From a checkpoint of a small self-supervised audio encoder (BEST-RQ): 10000 steps.
Rows from block 10, named by matrix and row number. Rows with one number belong to one channel. Each number is 500 + 25 x the weight over the matrix's rms, rounded and kept within 0 to 999. All counts start at 0. Numbers have three digits each.
# convs0: expand pointwise conv (model.blocks.10.convs.0.weight, 864x216x1), inputs 108-215
# convs2: project pointwise conv (model.blocks.10.convs.2.weight, 216x864x1, transposed), outputs 108-215
convs0.637:498505468526500495525510510499454502482484478545489515480537490498497504508487504507505503498509470513460520486485493468515489507480482503490500473523470504495472495508496501501538505516498460492500490461500512512515498458496523499495489504535500464505465439503522498489461501468536503513500491485501502505499478512509488500
convs0.638:514540491523535469493507481476510503474477431479507501517480488494496490570500526530511486492486476492500484479480519507508479525480518484514469506510496486477505476507478485499527539504467518498514518491482544498491484495507537518487497503510462476499488511499479507507476483501513513489469471499519574513502528515503537490
convs0.639:498460493441521483496517553525523468464449485507469549464520494501494525507513448488436503507499485525505503514545513531497502536499493547502485547509541477521507518479497463485553507499508492519465467533465482490493508510503479519485511470496478485525489487485521501462549481489495490500510511499496515447504504530491460517
convs0.640:462495485502492510520493476494495453498496476513510505485522538487458478481502508501480548530493460502485516519496474536493446538462505497495477479448456471523536493515552503483540505473502498481484494533568493467502435510513523527495560497483528492512503467498484459478476483500533500507440477440549530532532519524506501489
convs0.641:459481521499500490496498513545517472509539516509525482496504459448524486491479517506480509496489506511519500509460531515501536496476500492509483475468449469473479493520505493517456484525501484489531525496473553521543527480464479545502523515518478492466524533490495477536491488517532502502518470552491497487516498514508492499
convs0.642:486513516474472527461453519521504500490545527520515505516470489491493530472526513494564521496462482560501491512510518508526511480515534482452501491473516511458499459504519569483502500499513532527567518490463526494489499564454488502502518497513499460494470472464507520532504437491487474473465537482574478497502509483509444506
convs0.643:436483491529488526479472469531487531500502520467480472530496467482467497504424502517493501524500500545453532505472538521505475505465503491565489499486517480470479502504504514508496496516511464490500501544517472500490492526554505465526504499497508501499465523506501520511478508529506499476501476477516534466474491497534522535
convs0.644:517484506473499520502492484476501485496495508488476510516495477467524463505504534465529523473489523469510439550516503505491537516480489507514502502504422537508516492442521512462461521520480509479505493500544524526495526483476526503485539500511472461489519460545439494461495515487518451519487500483500492468505512511539449510
convs0.645:458504511444467522481517461464496503493501488504525480484496499529475517493483463512500513495503497500498502470494480512522502532494500482500484500459489499469541519480482497527463533516518511482503505532519497490496519482481584493491475503497495514443487498496528531501492496479434465494456535495504517478501494488470528496
convs0.646:507521506463467489515481522493485494540522535460548524490496433440522503496513421503517479534572463516477527524519475548559436526527461489531512563499531513538462491507507485457464508468514564516544506490465527484499518478496521522514503503514504476470502525505491559435438551503478488496506467548512540550452479504493516496
convs0.647:510499477470524509520513508452526504484524515436493445505508494534487521523495537483529579481474502538485504505494513527543462479534537503491524471498516532529497481482510493479515486506503507521538509489523507461514556472504491514503515497530504488506496474513514492553492468503492526510499525488533516523503515508486515480
convs0.648:531497505503511520488504454449525502509514488506482513491446522466498487514508526511507470493473509446535515493497470527511478523485507503536464512505514494518560516465500492532477498513539505484493538519522519498448508532517443495508510512527500514509463505493488497527538504473520485517482490544489509499489519496537502503
convs0.649:446528467515511473508450529500500477506558466482502527486492515519462506480520506530457523455493492459471574485518537477446553511477495488504463536503539490469527504516474466531491495447486506496509493502499501498538559504486491542521479507472472525475454499511502504499556493514506499471518509464546432502484478550555499479
convs0.650:528509500476482498503535510486511481506499534491492512512463476465498511494521452562496520486498487462501455538508467478500483518469512495509516482522487463530531540520498475509465528522467504501539490514499537502518508484505498477546500513516492523494560488481466507502494477509485494480508477517500541495464495487471492547
convs0.651:509495490531506481471514470462466510536528520494499530535544512456518540487501491502538488518489490478485469470492486531508517485516532517467482510507462526513499488492536450516495504530482482491539514542504466486502471501522469455537473493487492505524501527496483474510539490494461465471520504510534445438514505474516509481
convs0.652:537555469487519481467549517460473481483473451515501516501474495467535465497543489528417525503517528517478502459495547502499486462538501515534497520508485521499535480483505509532530518509521528531481518500490490522459499512515494504523549496498517492539531464528542477477536542520495451491503455501502508504517515526502437550
convs0.653:484474481519486573577547497499510491515507505497504468521449505502493483489506506487482443496490569502490490440497510520493450524493460506508502512482498494469494475543507515506496526475501469524491528506526498502504524493462485455493519514520523521501519498495492523540529486529526494509485475507454520529496529478486464522
convs0.654:498462530493483522463518496501521520502493516420499507462478499524529519491517497515461509422502514461471490498520487496498462513477484514549496496503504487488498509490529477510516467500500430472503511535484534510490501510521531498495507433511521537477496512528504495438558489510492495519523511503509484517516505533499521524
convs0.655:506504476516499501499501509470480516501521453538497504480500475496476501518531523529532462468500494500510518519505498519481476497501478499509469477521502529535533506547492502539498512488499542503525486534509485503516543522509507495497510533501478504480493499501504493541512455489481513518508509477500498488518503520519482478
convs0.656:532482499511457483471475494525475506510484500503500428500497506484515538505499509507512496519492528491435514509499504510524506470490519481423518509500493524505509495502522488444484469495481533518538495496509454551510479474532490529509503504503525502497468547515502528489472483469485504474477535497528518502520493506495501507
convs0.657:488480492535521513474535591485503462507471482553502508444551524502486492521487460543515499493502511539483473503555541492523532525522501483471460499483469475496525507531504569491492521534543478500510481502481514484513532497483490506494469466464519541498491492491518468506499463501499474485502543495501498480527570548496532495
convs0.658:508561538576495522499480489541450406498494528504460501488486466512503572489525481516512489476501470492486492493488451481433477499448502512510561496504526525553499467527509489497515521500502474511526520480521548512470500558566461509495476467501482526536532552460464501537506523458467506492520487538451490518503461511502516521
convs0.659:533488464487486496464449525465456515512518510483494497515470499557512512505530506484476494425510547459500510447560463535510450527499489487457518516475522485450535497525496504514514507494491557512472465494450515517505511476506516515510491487499441489503473509535508468542453500502502506498491511431511567492512427524488507493
convs0.660:494491467497484532493488519510492501504491509476473482515512515518491455502522461485508474501526473438527532471471521492510475506545499518530502501467484499498474474558509524518488479504535472498503564498495479501500498495507500495502491464446505507494483505500503462520475499514469539509511494494492505462494504486496509505
convs0.661:542521499498487502501510525462496515514516500537501544528502478480522516498519483496504536481513511529486511477507506493449501520506501502510560552493497493485486470501493476517473499537524485462493498489490506488523532503566477520477485535535502445449518496528491489455487507535460475510501478494541455506496453486517527517
convs0.662:498527517487517523503532477524478497510515495482496503476502445489503469506505501505563489517514479509524524508499470481514496487502489506490498498503466514499512502516516558494513462475507473480490507464463492493522489463512520483505535494519516490501490541485481507471522439476451440499508502468546497489479507459487493534
convs0.663:511480552520476507493449499501501475520479527504497524491486514483489527498506517492517511507503484516486498490491498488512503517496538513578496498501487512513483495521479504514536499498528506501479498521511496470491499499513453467518501461497480522493480506491497569525493493492469530488530492483507475522504566473512502527
convs0.664:531485427504494476557491502486491526505482444492485514507456476499499483540474499495506478493506478503473490452490468520531506503499485488501530505522565524427502520452481499537491495511514438504490476446492492486466549506511499518490492494510468449491510511515444494541492482475501488497527494488511527501493512489475500525
convs0.665:489504491527474526490491479492491543538525541494509506516489478516500496505436464483516496478473525485467487514495511469484471520501492478502572474528518496503527480493476494527566525531517500499465502503459476490492533523494500469508458506506492493485515468552485485516477500483491510521517521455475468522529497434494515483
convs0.666:438497538501529498478501479503489466485535483467464505462480505530493525496481528510496495460501529464455479467525502469472490482496497521492495466515514502493467492501497476501513490530499507516490520519557516517445514508482509508511513500510541520510471503491489470446503502495525483512508495494535505482503502526496501523
convs0.667:509552509502522483491499476498522490499525504494493517519518505508490547494494510513471478491501471550509548482503479504490441469559497502502505457502518489510498457500484495484475508561505509514501495484520512496490516477541482545485491483520465499465480463526461491501499503539483480501480478501531479545503496500454448524
convs0.668:427511488524508528477497483425518497491488504469514494447547513508499482507468481515535533511487532494527490527479493483495503558478504472464539515500523491506496456528491469515480497510453507470446485514497504490504485538546502454497508512489487485504541458517551475501493495466501503433532502501497551479505472510505475517
convs0.669:504499491497546496529467469517479509452480484515495477530496493492502494503467526506508482517506520538518500537507449496476499480498474487474471437490509501504504510511488490504464487496498516502544486457502513516499510519475496512514495435538482454493497510487513475530501509439503502486481558456488509501490523492482495489
convs0.670:483468485472513495518481491518486469519445558557496531438502484483496542491524471540486490503493488525490540471499501504495507499511492490537510478507478510484503494488470475501499549506522507503468452535508502532525513536503462484495518498553495503491462512562509500555511502531457501500500491505490507510476499502500503490
convs0.671:481515518499530502485523510513546566505510541503487495455476494506508511489518524528459508498488472499485553500528504430505497468506499469504510521510547493518471503487500479510511488444498447509489479473517507555519508468499480548463548521500473515521491496542496497502495555506553451492509470490481553496494500501502506510
convs0.672:513531481518502497527499488473544460557521436531538519480506505504481461489525532527449495499500494530457466491583483519505490515504508526516491551513523554480449486487476517521524494507447475456560500471506514487470495486501486524468483483523507497487457484505504460527504512495549514494539518497439487533482497467515449496
convs0.673:494536539513481488465491503483474502535492499521531500543481472460496485527456480458497510513501501508542496480493494514512517488471494520475531507535489513513526493538502490518489487479498513504498516492500525497509491488487511503472498494498488482509489513485467528494502504507493516503470479459490494511519521521507538504
convs0.674:493479501460502502495506508485518467517506482511490504478474517500481473468456519509499491482482446502510453494458482551505450479503480502545480501479499522508494525490553483496499509500518530478530466501523511520492451507464497521469502493445483498516483495507491497524468479465491490530466522502513472510517512482477484505
convs0.675:501491506475513511460526459466495497512497524493522553499506502506497532492492507514526512498486485483561517525483531543531542498488499489501473563470509515441511506508474451495497468528487492496491510465488505485509499515487531445505482506484523494535514496507505493526481491547470492436523508525536476488509489491464503500
convs0.676:490467481521468507508504520497495499516483490490501492490512505512486494497518525507469528479496504532498510517498509509482508497498523531505526502483470480476496494527506433524507488518482478550520450512512463498469469533472469535511494517531505519448503484489479480492495510519464490499530502500506494503486500540496476501
convs0.677:538509502491498501502476480478499520496494504476483492423514500510526486492511509470539462512475476487527519507518515462457477516522525502495498476473484445508504508498476517515497491495495449503485449452481520468506483477483521502496489482513507474512473497538489508501486472497496468543523469501504502497506496508531465510
convs0.678:519501515505516488528490495493525510489505439511526534486478497503488489507479493526489500518464463523575547548500519484549522514483475501509432512473514491503490422515507490492502497533490502471441464486495487507445486535477497472491504487510466564510507461498506511507492507504527493488508510483523498491513485517550491475
convs0.679:463525564523526505497497456490395466509524502529498486497451497445499471474473496506494473537504498512463500475553482503505511499487464466473504504464528462507482483543490498526536507499513492498487511466459531499509497482505460581485526473546442529481508519483484496529485494506477523536496495425510469513492499509505500529
convs0.680:590518537482530511453528470510498522529515478528470496470516476519480495439497459498546496509488511569532525519527500479514556451496456514484492491533463436490553487487502517487517530506465521526495505485522440496511472528496460471537447427471510486498468500485488501521471498499507495517480518519478529503474520425533502543
convs0.681:493516508488477508502491497479516511505492524490492490476488525517495539506491500521490498506500494496511553495459516470503499519556538505500517473499527516457483512519473464505503513494522491493515524499456427458505455532545515497499494505489496506499523513491473504501481516483486489550468497465505513496461502474482464519
convs0.682:494530502495505534509471538482489504489513547502506517472490520473549502561483517543499501542524452470518505570496498497498460471506458487502478541505463532497496523523494459538481494523461497496461499509513508498491458483509457492474470527531468451520535422479497482503510547516520502512524542528514496489492508501502503464
convs0.683:520499546501400456467508517516501496514500466501532484506524488488504544545506461478510489530504521434521480523479515531463521538491519519516509512472443537533497568479490485483503508499495473517510477503488484500499517492497518506521494493502530494499499506485511512514498505511496478508513481489495537529471503421491551494
convs0.684:513464488520467470513523473507475509500508491489534489434503501525481519511559522535468542500528496519457503496568494545528474516501484523496510504475493503461509507507499445518511502470525490483500557515501479478499522427527498520484481490511474514498507534504492513459426501544515521536508516473499508476459505523521555535
convs0.685:480506484475524538487517464522468505476520472529509520508481512493498515492539487504515457510486536455493520542515521529472519534492483476496516484500476483507533499483472497545518510483481481485480492496490514531489499481474483512483493528515493530518529462490482491485523493520499509443491491514446505527455496495525480510
convs0.686:505488511510497500539501501515492495493491508499501499526499489469523452519541507499490487493512495487474494488540542520470482507438505503526497454514502509484510501467543484494486521507486477543513523509534491508505495495501505513487492483502492521534474473472467509487548528426470506504520504459483533512500542463560482491
convs0.687:514496489473503488465518498512473486495501491511452527481548481503485502491533481487498514485471498547461542487502446473502474488535452534529517480500499529528498513549491528506519522419506495537496503532500482490569514494537502439536555469519530506468520476486505532466526513507475515517511490490501500473467471487489545567
convs0.688:548544503498514547510475526509525506523495518494508510494487493507488503487488494500536476509487525511495510479499457537493494479491522502538513500494487478519519469496494492511502480502509522515527521499514494536518465522530476522500505506515523514516521469462502506474464493529508478516502495507475529490511532467527511514
convs0.689:496533500519502491459514514529457487500445507525547511528497508485529496479507487464505488502498498532472500511499444491484505482493470501500472505519504465477518501540500493458503516472502465500492501516511511518552443542530510529510466493487467517474495514508478527536511498468518508510462463498479504528526485543493495521
convs0.690:502557510510478496503489495515513526518471518471499521473505519495471503512448557516494502490475551511510479500472501512492461440488476536475541534506523494496478490511498513538507514477434495475502466511518502522515485516478550473508492534540530463522491490455532496489507490475498495536525491486499532563473499510461495500
convs0.691:519546504453487486518521572519463511533528528508507510482478509536471476534516500563505473498476488489466471499481506504541485571507532514530492548525510511505520495473509482478513485537476486497484497540519555491487514560504518520521416505473498490500467497473503477504482508533489517491538496502484507479528536491502522526
convs0.692:513527501531497473496471459498516514535473595495499532549565448507413516506498482494470555494426516450444495483519494484479492506498510515482471517480550525480526500498474485487540546515478491480504472485437514506492504497479527481505519477494535469474494485500471535512489497480594495471492470507484471493490531500483510499
convs0.693:492491517483510473447553499487466504514463500457523485462538492500496477472499491516462500516439516527515489468475500499517543534505490480489515509547507495508506516483481513496532513484472523495560502521585520518522468504506531492492501461505522495502502460458500540410581461497519504502503475538504517544500540522495521476
convs0.694:467524508509512507520482558513489467493500509531478556476497461516500506527450496528494485545485498528459500520540515466532489510521481466485481493450480496484497501499482532453495542469459542559469492477485527464494525542473469488526509458502513482454495498487508502525458532549481483488469501518553495468501491482506494491
convs0.695:501512513513494500517483482548515520492500493517494558521507483570469494552526487518538503542524517509502501483501474504521526523489481479492496532528476480491523547510478512510477508495502457500503511519461540528478513462491530552492521458427460491508487527501450497478451505487480524482529509505515517491578525543498505486
convs0.696:445476489504512508524534470497488450514487491487498501501505503528484515502540510468503494560494501495490489501515478529510502481507483488528519472488512505485501508481500513460511522500497484469546496464508523474553471504505496503492543497518511516499497497467467505504530498459518494475505509483478510531485526499516478517
convs0.697:509515488531499484430473475491495499497497532516521471490502492462523581530552560511493522498536507483487529466513524532493539505503524479523490478531532500437503479511524491519477468484487492505475506599486486515509460441530534469540523455522485507491450480462517532497495493469502512495497540506484500519440480499545507526
convs2.637:518514524544445489461479476518477505489462501487509492500488485483536496500510520477506499501446449497499502504506505512491512552487523512508483499537517530500475489502510494450497500515538545522501497533496511483508527489494486488493500496454509521495507529540469427490512561504523451519512452521524543493477529504511534504
convs2.638:519545466500500457516500481483501471502495558494505425533528460450522448481489499466504466466525495484472475479504472506558483553488500510506532526512508491465503489492502526514499550481470508506491506505511515510468422528474533471501460543474503455473515516531483491483529483515502504503506476467532478490487518485501510515
convs2.639:501478520490501484508511501511521487533483471500505441479469500509445505510457440525506505484518491473470452514507583471494550469520515533482498507501474515481538507464499479497517536494499497483460543466502493503493531493511508508488510501499511487510484541507520489497518519495485505532488487515529500485518485418515505526
convs2.640:480475509486468522541535491487486481507481517529466490459529473466472528485501513482512499477506491510442528516477485485473506511490505477506493491488499528520500498496534503512505480473557499495526496514540500499516511494557508487524523501424524492513488513520475467500501507493458528553461444516540489513500495484498431461
convs2.641:489516517479488437483501499471554508512461504483476503492502488546488487497543508548499506502501504522505442525543509474495500490534542518505477521553514470521528497495482514518504424530497481550540495548483492497475462478516482503469464505468499482486497520503498521469475540507506500490491492535505499533512508499534427510
convs2.642:536519501489534510499487533496485463493562527564525509504493497535521494459487528464502497515482502517516484497504537530508537495537561483475494521535492513490521473505506485420497501522472538493519497475499537501523520551489527522440552503515493505458468512556500450514435464523485498477456500530549432525528561493465505546
convs2.643:416495508481512528505500497551521494475529503475465489534507505495491527456461477459491502505477538509499482499475503518541469495504493502535497455487526470507492507466526480527498484501494491490545552512495413499496500491556502512514514497519469472481453515524467490525498507542513490481486459462516528496513468504490546501
convs2.644:516445510446477530477511498454471506497507512491509485525537501498533467520499508528559446554497506480523484519520482545535535511534493502488523502513464507507520493514540508525479550505535455501495501511546532502560532478481485467497452503500477551522524485537456546459463524519483492550487507465521504524476502518460445503
convs2.645:504507525491463503509529506529502482507530516499496477478486496502502491493487481511514488510499511474511493495495511466494513542489507469482476496494507501477532503451511477489485475516498467509503497493505489479509446482487499497495493467491521489528503509504482496480514509506508480525484501482496500493517492495502501480
convs2.646:551518480508483501501483516453484508483495497513507468505507476490533507502507508491517517494493483477504495518555487519517503505502495527506488528522523477533512517499519476480500451467492496466476464501502497497484466450500456537517449454500501427509489479491502499515474503495488517501503487503500482495508509518484505552
convs2.647:490520497469500490517470519532505443483505500469497518436459533520474539485505500513471510519507521529474506489527556493517549494478499501523529527523518465495523486494488492521519549484506534510482462511499504529508504486513485481546485455532484486477502486517465485505542477542479556495517467487490442500500502507517474531
convs2.648:486480485458473521507498493525501497502500530544452495489492475499508511464506454505473511533500488523476505466484490488492485493504524502485531498508510514478470511529487509506566517554443509455448502460518493466516497533470484494484445471523503498484494503489520512463478462496475548462482491502501508535510473537499473472
convs2.649:502490489522492483512496534506502475515492491447519513538470464541532502496510509484513506466481496527489524499513473494480533473491483461515519515513497489526534457473500488485442485521515501466529507482465462479522538496489467503513493451466530531489500493527462535540514510496504522528495471493505500443514449539552490486
convs2.650:536529510483514481512435510499520483532501510505507485502490509499513497499529515515501514478496488519516553440498434510488491509512482497495523469561535454494510488470526498487497477521504509492518478508506488503492491491501478561495470468466506523512489499509486505524499459472513510522520478517510468507506488520538493564
convs2.651:476487491506482505491506500520481518482507502456519484488527501497485486503479495448473513532479545511491499520437498485474492530517509525492481528517499504507497477500507484466536506508500518545499514600517493491500515484490502506512537508542575506480500513445526577542508501513455493521570500520464507495519496473510511468
convs2.652:529504467523489525499547513517506478461537444536459500544492529497507524509519519562456492488489471518529521525548502530513522484479540499558504501495498458550519472541500464485536451544452527535527526566442506501545509514505497509464508505475502531495440504507501482523521509514462480493466504481465492503534476508491503532
convs2.653:511492549515436531502503488534504525476502525510444447495485505503481480519498520505518445526472542471485530502468477498484499500545490515518498542478478491453499496524510515522471461515453473534512516528533523468521502515443485456492502506511505503516530502538492499494501502491502491490432488527426525521532408505483453491
convs2.654:536499519512517502540505520508518453495510503503484522476520474463496485514498530547521479498514511510489482518531530537487505529477549488499453497520487516505517497542536497501498502433456499511492467481532492534498508509521484475437487505466511474505501488485504489504501546531526499461504517492491501512525501503545472494
convs2.655:470483497492496502536504504545527492475465503507517476461510487493585528483484469561427481557512498487497473509414575528478496490503564484533479514517512459441478485528487446512512500464467503454478533555484526473499514460493545469472532478532530528515482527492530491513492501520446517472463497495522519503434509511518459502
convs2.656:538515511523499500532518511500543528489478504507543483490534491488485508515503469513476474476517487500491506483496493520494494492498511457494521573508516509551523532521512519535466518496538502501499531499508488498451510494470477460507497519501497475457491509503489485479510498476486508488470483488461486463489515461469496514
convs2.657:494509511499513497465506533494540515487461509501500482480497534505515490496459459502493487501486469546547524494492509501471493488460497528495532474544520475484500499514518559508521538475506492553483501518495502473504515500526503557448542508468523533483501502508523487500475499512509483545477512533511498488482515519515519543
convs2.658:457515543569502470511506496510499513503518470484498462489464487499479499486504460553493517541500460507475495508516515530446487511497480523497521502503488504519501488527496570511519560521502482533493520510499493498503500510553484512502464461443497528512521522486463470529518519496496496474512496513531527522496476544484502523
convs2.659:490520520538498514434498495509528503461478520500468480497497472533544526473554530495514499476515517545496489480523545519502485550478504530484504531436500504501537503539504524490521496468531542515500507469474527519495535512485481498499481482475498514488507531510510504485484506510482516519453465458518555470537519516516421523
convs2.660:520530539490503484464526456492472470492517489506484538501497541501471507482510508490469490520497480542523488514497538562501509512557501488484489540579521516530479514464471494498495465515552519493507477490485524453514511481463479525449496447527486515521510479509523536559505524447509533509503514477487459503466460498489515531
convs2.661:494537508476471496507512493517512516479479500490547483501472508504483518521506520579538521524485494479474543462502518496500498483516494505471504490525499502530505499488546531513508487433504479511547499512569504497551494527509500489508498511501513457474537478490499498473495470486477522506446550514512535508493466527518477509
convs2.662:468523476527513495543471484467500469516483522508524514482523492520524475496478520512512498488516516525493506486552495525504523502492497484498498518518516526501462489512513497548446542497499506517539522491500486515474518497502487523561442471507473494489481485513547509468501509472466481519492504501549504501484503505496503506
convs2.663:482530457518563541511509510501501535453511479533519484476522525461485585495490487523520488491491467493462507500498529467562507467527487491520500519485505514483479524486505494497480485511538481511511491511495520479532508505506510503478489524501503520498499502509508478422505516491497500521510498513483481479482498448500487466
convs2.664:482529556474464521503532519520508489504509468490519536504491534505545484481490496496508538499495417471530473496450508461542469487515494514478504502496484470466528526504455501508584514528498479491501486501521495473514513476470486464481450536463495495482493523539505549509474506493504532552522476508514493500517509492495482522
convs2.665:495515511455536489503513523486536531514513473505446527511504497492498472476460507500497482461507444451487519506519498525487535513527509530519475507527486440468509527445501526472480463492507542505491516497514488509468564507495504496526515495531482520501525474503466480475468452464479522479476515533496483515483551515505499478
convs2.666:512444497518480507521516495505512489490500532469463492513474500493504492494536506474498450484514442452507471483444533441503478483506482504488496481515539482504546521505531504508487524486475459523500566475499515479470542504483539531502500469503477512491515484462479486536459499478504435485525466509544544506479528526476454526
convs2.667:463505487453482501448481501485503495519487513502493502534470499521510507484479496480499539470487505504494517489492523522500503474509475500513472491476487485523435478542490510510514496500501491536498485518521529522563498478493516466489486479496480514513481504499486505491541504507491485487510518485504532468526533520459495518
convs2.668:551505527506546506537489522500515494500503492500504518531504496537525501468467480523478449506554545514502471512486463500495500500540574520506511487509496501518469467532496488554433488529484471472491476493474492478489522493514476492509477451497497500511528483527498513536488500495458530499484515496432488514534487504513525513
convs2.669:542498512503479490500530510496486498521477473492458467500516484492536491490502516527508488473550516552521507510498498589523488497509516479475509478465486492552495542491491518525484526497473478475543470505500528514483527520517565489503534514495479451554485486511499446488527488481527515482489531462507495470494535468509489500
convs2.670:492503487538504430490499506513502518474519449491517449540501484549514505485504524487539495476464522505459437500525500510536474502538509487523491509502483499468581507506519555499490514509471477509476543479489570547543527534523562512491515529485495498502462486501477501441484484519550494470500481505561525500511544504515501515
convs2.671:451525508447558455498500508470500547527502526479475500464488496522494468526507512519467465501488483529469521528495495470464496477428480481491495481476515518472521502434508503514480531468459513473493477491527484513514493493502513496497524494485496556487530453457539508483540494507513484489585503498531505455492493519499478524
convs2.672:508501471464518478478497499525500524549523457547512484477492526509500473496498521485496521532513517471504502521545475501502478541543452510478483475533537483444445497473475508499512515496458475486533575512491525487482526498503468536503506497500523499525465490543498442528522489501520515499467496490458496492480490475559473526
convs2.673:466462514522508500523470421511483538502455489490492496500469513548484517483534510559526490480501509497461527513493514566542427478509481500523494497456499489492504491530505486494490478531477500535502517518477471511476467486498468496485524451539505491487493470518502498513510490499505519492472484498497477484497515506504480501
convs2.674:470481532500486520513528487510515467492523486509469495466505472504506476480503494486483493479496498472475500475486474457492505516504487505537515486518515494492496505449499510499508474475523496519552501485496488540477494505487535509467544486485498502493524504535485515521498508499487513466470473495554522503490505511482484452
convs2.675:474495444494512499506498518525491493493464502497487508498467547502484480493500506442456489519501548470465509482490462502489530498518492534497467481489505489515488475532480488503557483490499497498469498517502472510464500497534453512485477518526494509493511516471525496527522496481487461472497489495470515487562486496532488487
convs2.676:540492507494556503488501464501480499490457503479494470457493475495516510512504481517470493471505518484490500498503513498524489497521492497500526515508478504450500471529533527495520503478483501517529473490488448496503470510554460541454479529498475564459524545518505495442490548508475524516541489486498492525491521486528480500
convs2.677:499501509476491498457527501499510492472491522483491507475505502495467482498514554473506476469538517510521500506470428503472498497480476526464555471500492490482544517491552480544494450510517491527491485499486549501500463486576514499488482441459501485484458488502502519459519509467503530508498470489478495533502475502491498528
convs2.678:523490486513560501538472503504493540511508492537551509495493595472498531487506484467506502484475485526545505475514485521533497568506433524478494493522533503501480474516484509492487509496548551510479496526501477509493476552472521460492494508535507492560511468470487496505514501474489448537504472479510524473479496535537501495
convs2.679:473496526488508435512539501521463508462514523496495473509441425511458508521506483537504528456494502541531541518514498494525491506505504532488497516535510451500461476542518499516480508525502484514491515440500524498527531500508502525468537456481504469556500529484486502489510484488495513487453460455529531510506486474506462525
convs2.680:473531557510530498422542519487499532533529467503494500513527473492489529476465484506496498539474515466525530535514469472484535504498477493500507489519505480517513524471501500497514530530507455506504517482489493502481480570527476488489483480490521487506489525502506506527484502474496504486528548500475510563535544448501501518
convs2.681:512487467489550548469503500504521479483454520470516500534517498488513531503513490527493494498501469494496522513471539509526489511516519505505503490510514518481535471450545515476524526493515484507513528503510497513468518508471501537506499470500488508501492487516485504478494541497466498500485486486495505498507516540472533480
convs2.682:492535502522471536511485534497532494467505517496502507484473531505534478546486527500542466563490439516490486505479459485484481456501429472466481522536535454487496527537522471549487473528483485465530493586520499486504467498572459547506503522538461523496561420520487475503516525479519484498565551512554488488501498510520467495
convs2.683:516486559494459528506504481556568502495516466478503501538533504503506525554500484478493531528506535511520500500512493534513455504491476519502494526502533513540469558448477491480472516476446504477547469504519447465531502511511514507519490505530493503495521450494514503537477522528475499505467508471521542536473476498454469497
convs2.684:464487495547496521513478506491487515504503541485517488486460522475508512525540511500485539486513498472464490491537507523521454515516498535507522521471495492499474486497490507507492476497517492544493519485472503502496549432537535504490457500511505498497495510517478485496471534506530517507499520498497525510503514470543492497
convs2.685:499522504520481503464485488493534486527527508474521476462505552526504471542496521500536516464512501483494477524537505542507503500479484498459475471518486528509502491495457501529443523457496533456453524463529473490492454482464491491505502490500487482494525505479501522496480445465487488526506506529502504517490512524514467446
convs2.686:516537459498489483522511539520513521516546512470495504496536485486501556487490498499465471480493500528510507508469457498522484502543468510497472484500490507498468528537513489506519515515524525483498459499487496545489483469451494472527520488486501500488509502507484527559516429475536501499495465516497504516520475533460497493
convs2.687:520501492472497521492526508522473513496517522504475584528536519495495524521509493483480512525477508504467519484503438502502510460564506513552510507507497476559510485495495494490454514469469462514522528552537554476506502479512498527553519527499503494484540505459495479477517498489503517531480441523518521494520505476458508541
convs2.688:506488539521483507459482482521515520518501517472500475511503505501503513554535498514469495501508478505523477497550543481493504502510487533491512535496560520482511497502507482434490469497513504476489522475449499477470495508484477513527514453487557478509496543517506489505519492394507529463544513528491499507553483444492511518
convs2.689:496503514486494472501556521474526503498488490514506488512494511494483501512502506503509549505513501504499505487474496490499493495515526500498501471489498540491491522511484521500510483497528509537500514482503530505497503491539512510510531491500518502489480496517477495512482513481463460530530538515501509523480492487532441487
convs2.690:490511526474533481488504464488509515504494487494463501462520444517448516509533502524496546549397497509521454498499564465498519519519488503467506523464517478497482504472517514491469512498496513500504464488506513519555499512466488493494540522516502508527511511543531477554516445513484460538517467467498518506494517503472504515
convs2.691:502509539474502486510529507529457503496519496493514501502482494519480496530510476547510514498503526506464483497503491487515452486500518497479535489500501484506489501513437487456428502501513528530501498515499532501452511500496475430539466520522502512519451532522517501530500515451518515513537510490503510492488509526498523506
convs2.692:477508495506526493486548479487513475515523561510515506581489491539457505484482504500456465474499525483484473458471577522520502520517481530448488461548544492490513518531498507515535543522467492526525462452451490512487501495415495504549486460547497476522524495530527504471483477512510504507463465493501528515501473488511506507
convs2.693:503526502496498506492544486463445462492486469490472461500505504506484497457497499515494521542490488524456500448510504526546508514477475487535455518519523528497542473503478536480501497535511500449547499489520482476520512525496518538491519535498498521462529476483492548459533527479494480503506505498522534526498503465506505523
convs2.694:466519519515495502502469543507565487470483520512518511475519499582484497523477499491467525500529487546465533546498524468550505503509480461485521482475496453497506499473480453484530510471513504530472504517513525502520540532467464488501500512486491419499517519485487479458498547519489505511495498523518466507509565510484491508
convs2.695:477484513500455519511524471520506484495545517522523512503513463570528479491542537496484505537503508483431458515473467517512471508528505497492501488516496519493533553498504475512524447533471476518498528487489492526483480464519474545492529511476507521575529550494463506477496495506511506496473552530490503508512528538518505508
convs2.696:515477493511476501516497539490480504505533512516521512492541481493513487439502514511473528500504509527504527498499499471472501492485520479493466478527495499494472514540503487498496467536508527501463523507473529489504483514517488497494549524501536521530478509505501527557516503504513455473507512492491498496508515475497512531
convs2.697:502516498510472476464478443511516535530527505511499489537514502487482535497515529492504538488482500501518499511503558503510503469555508471547489479483544541515530508516459513487499491508471521475507495555505467500468459470514531434506523433460484516540456522479500508497501482553501575478481514455506497573478493516520484485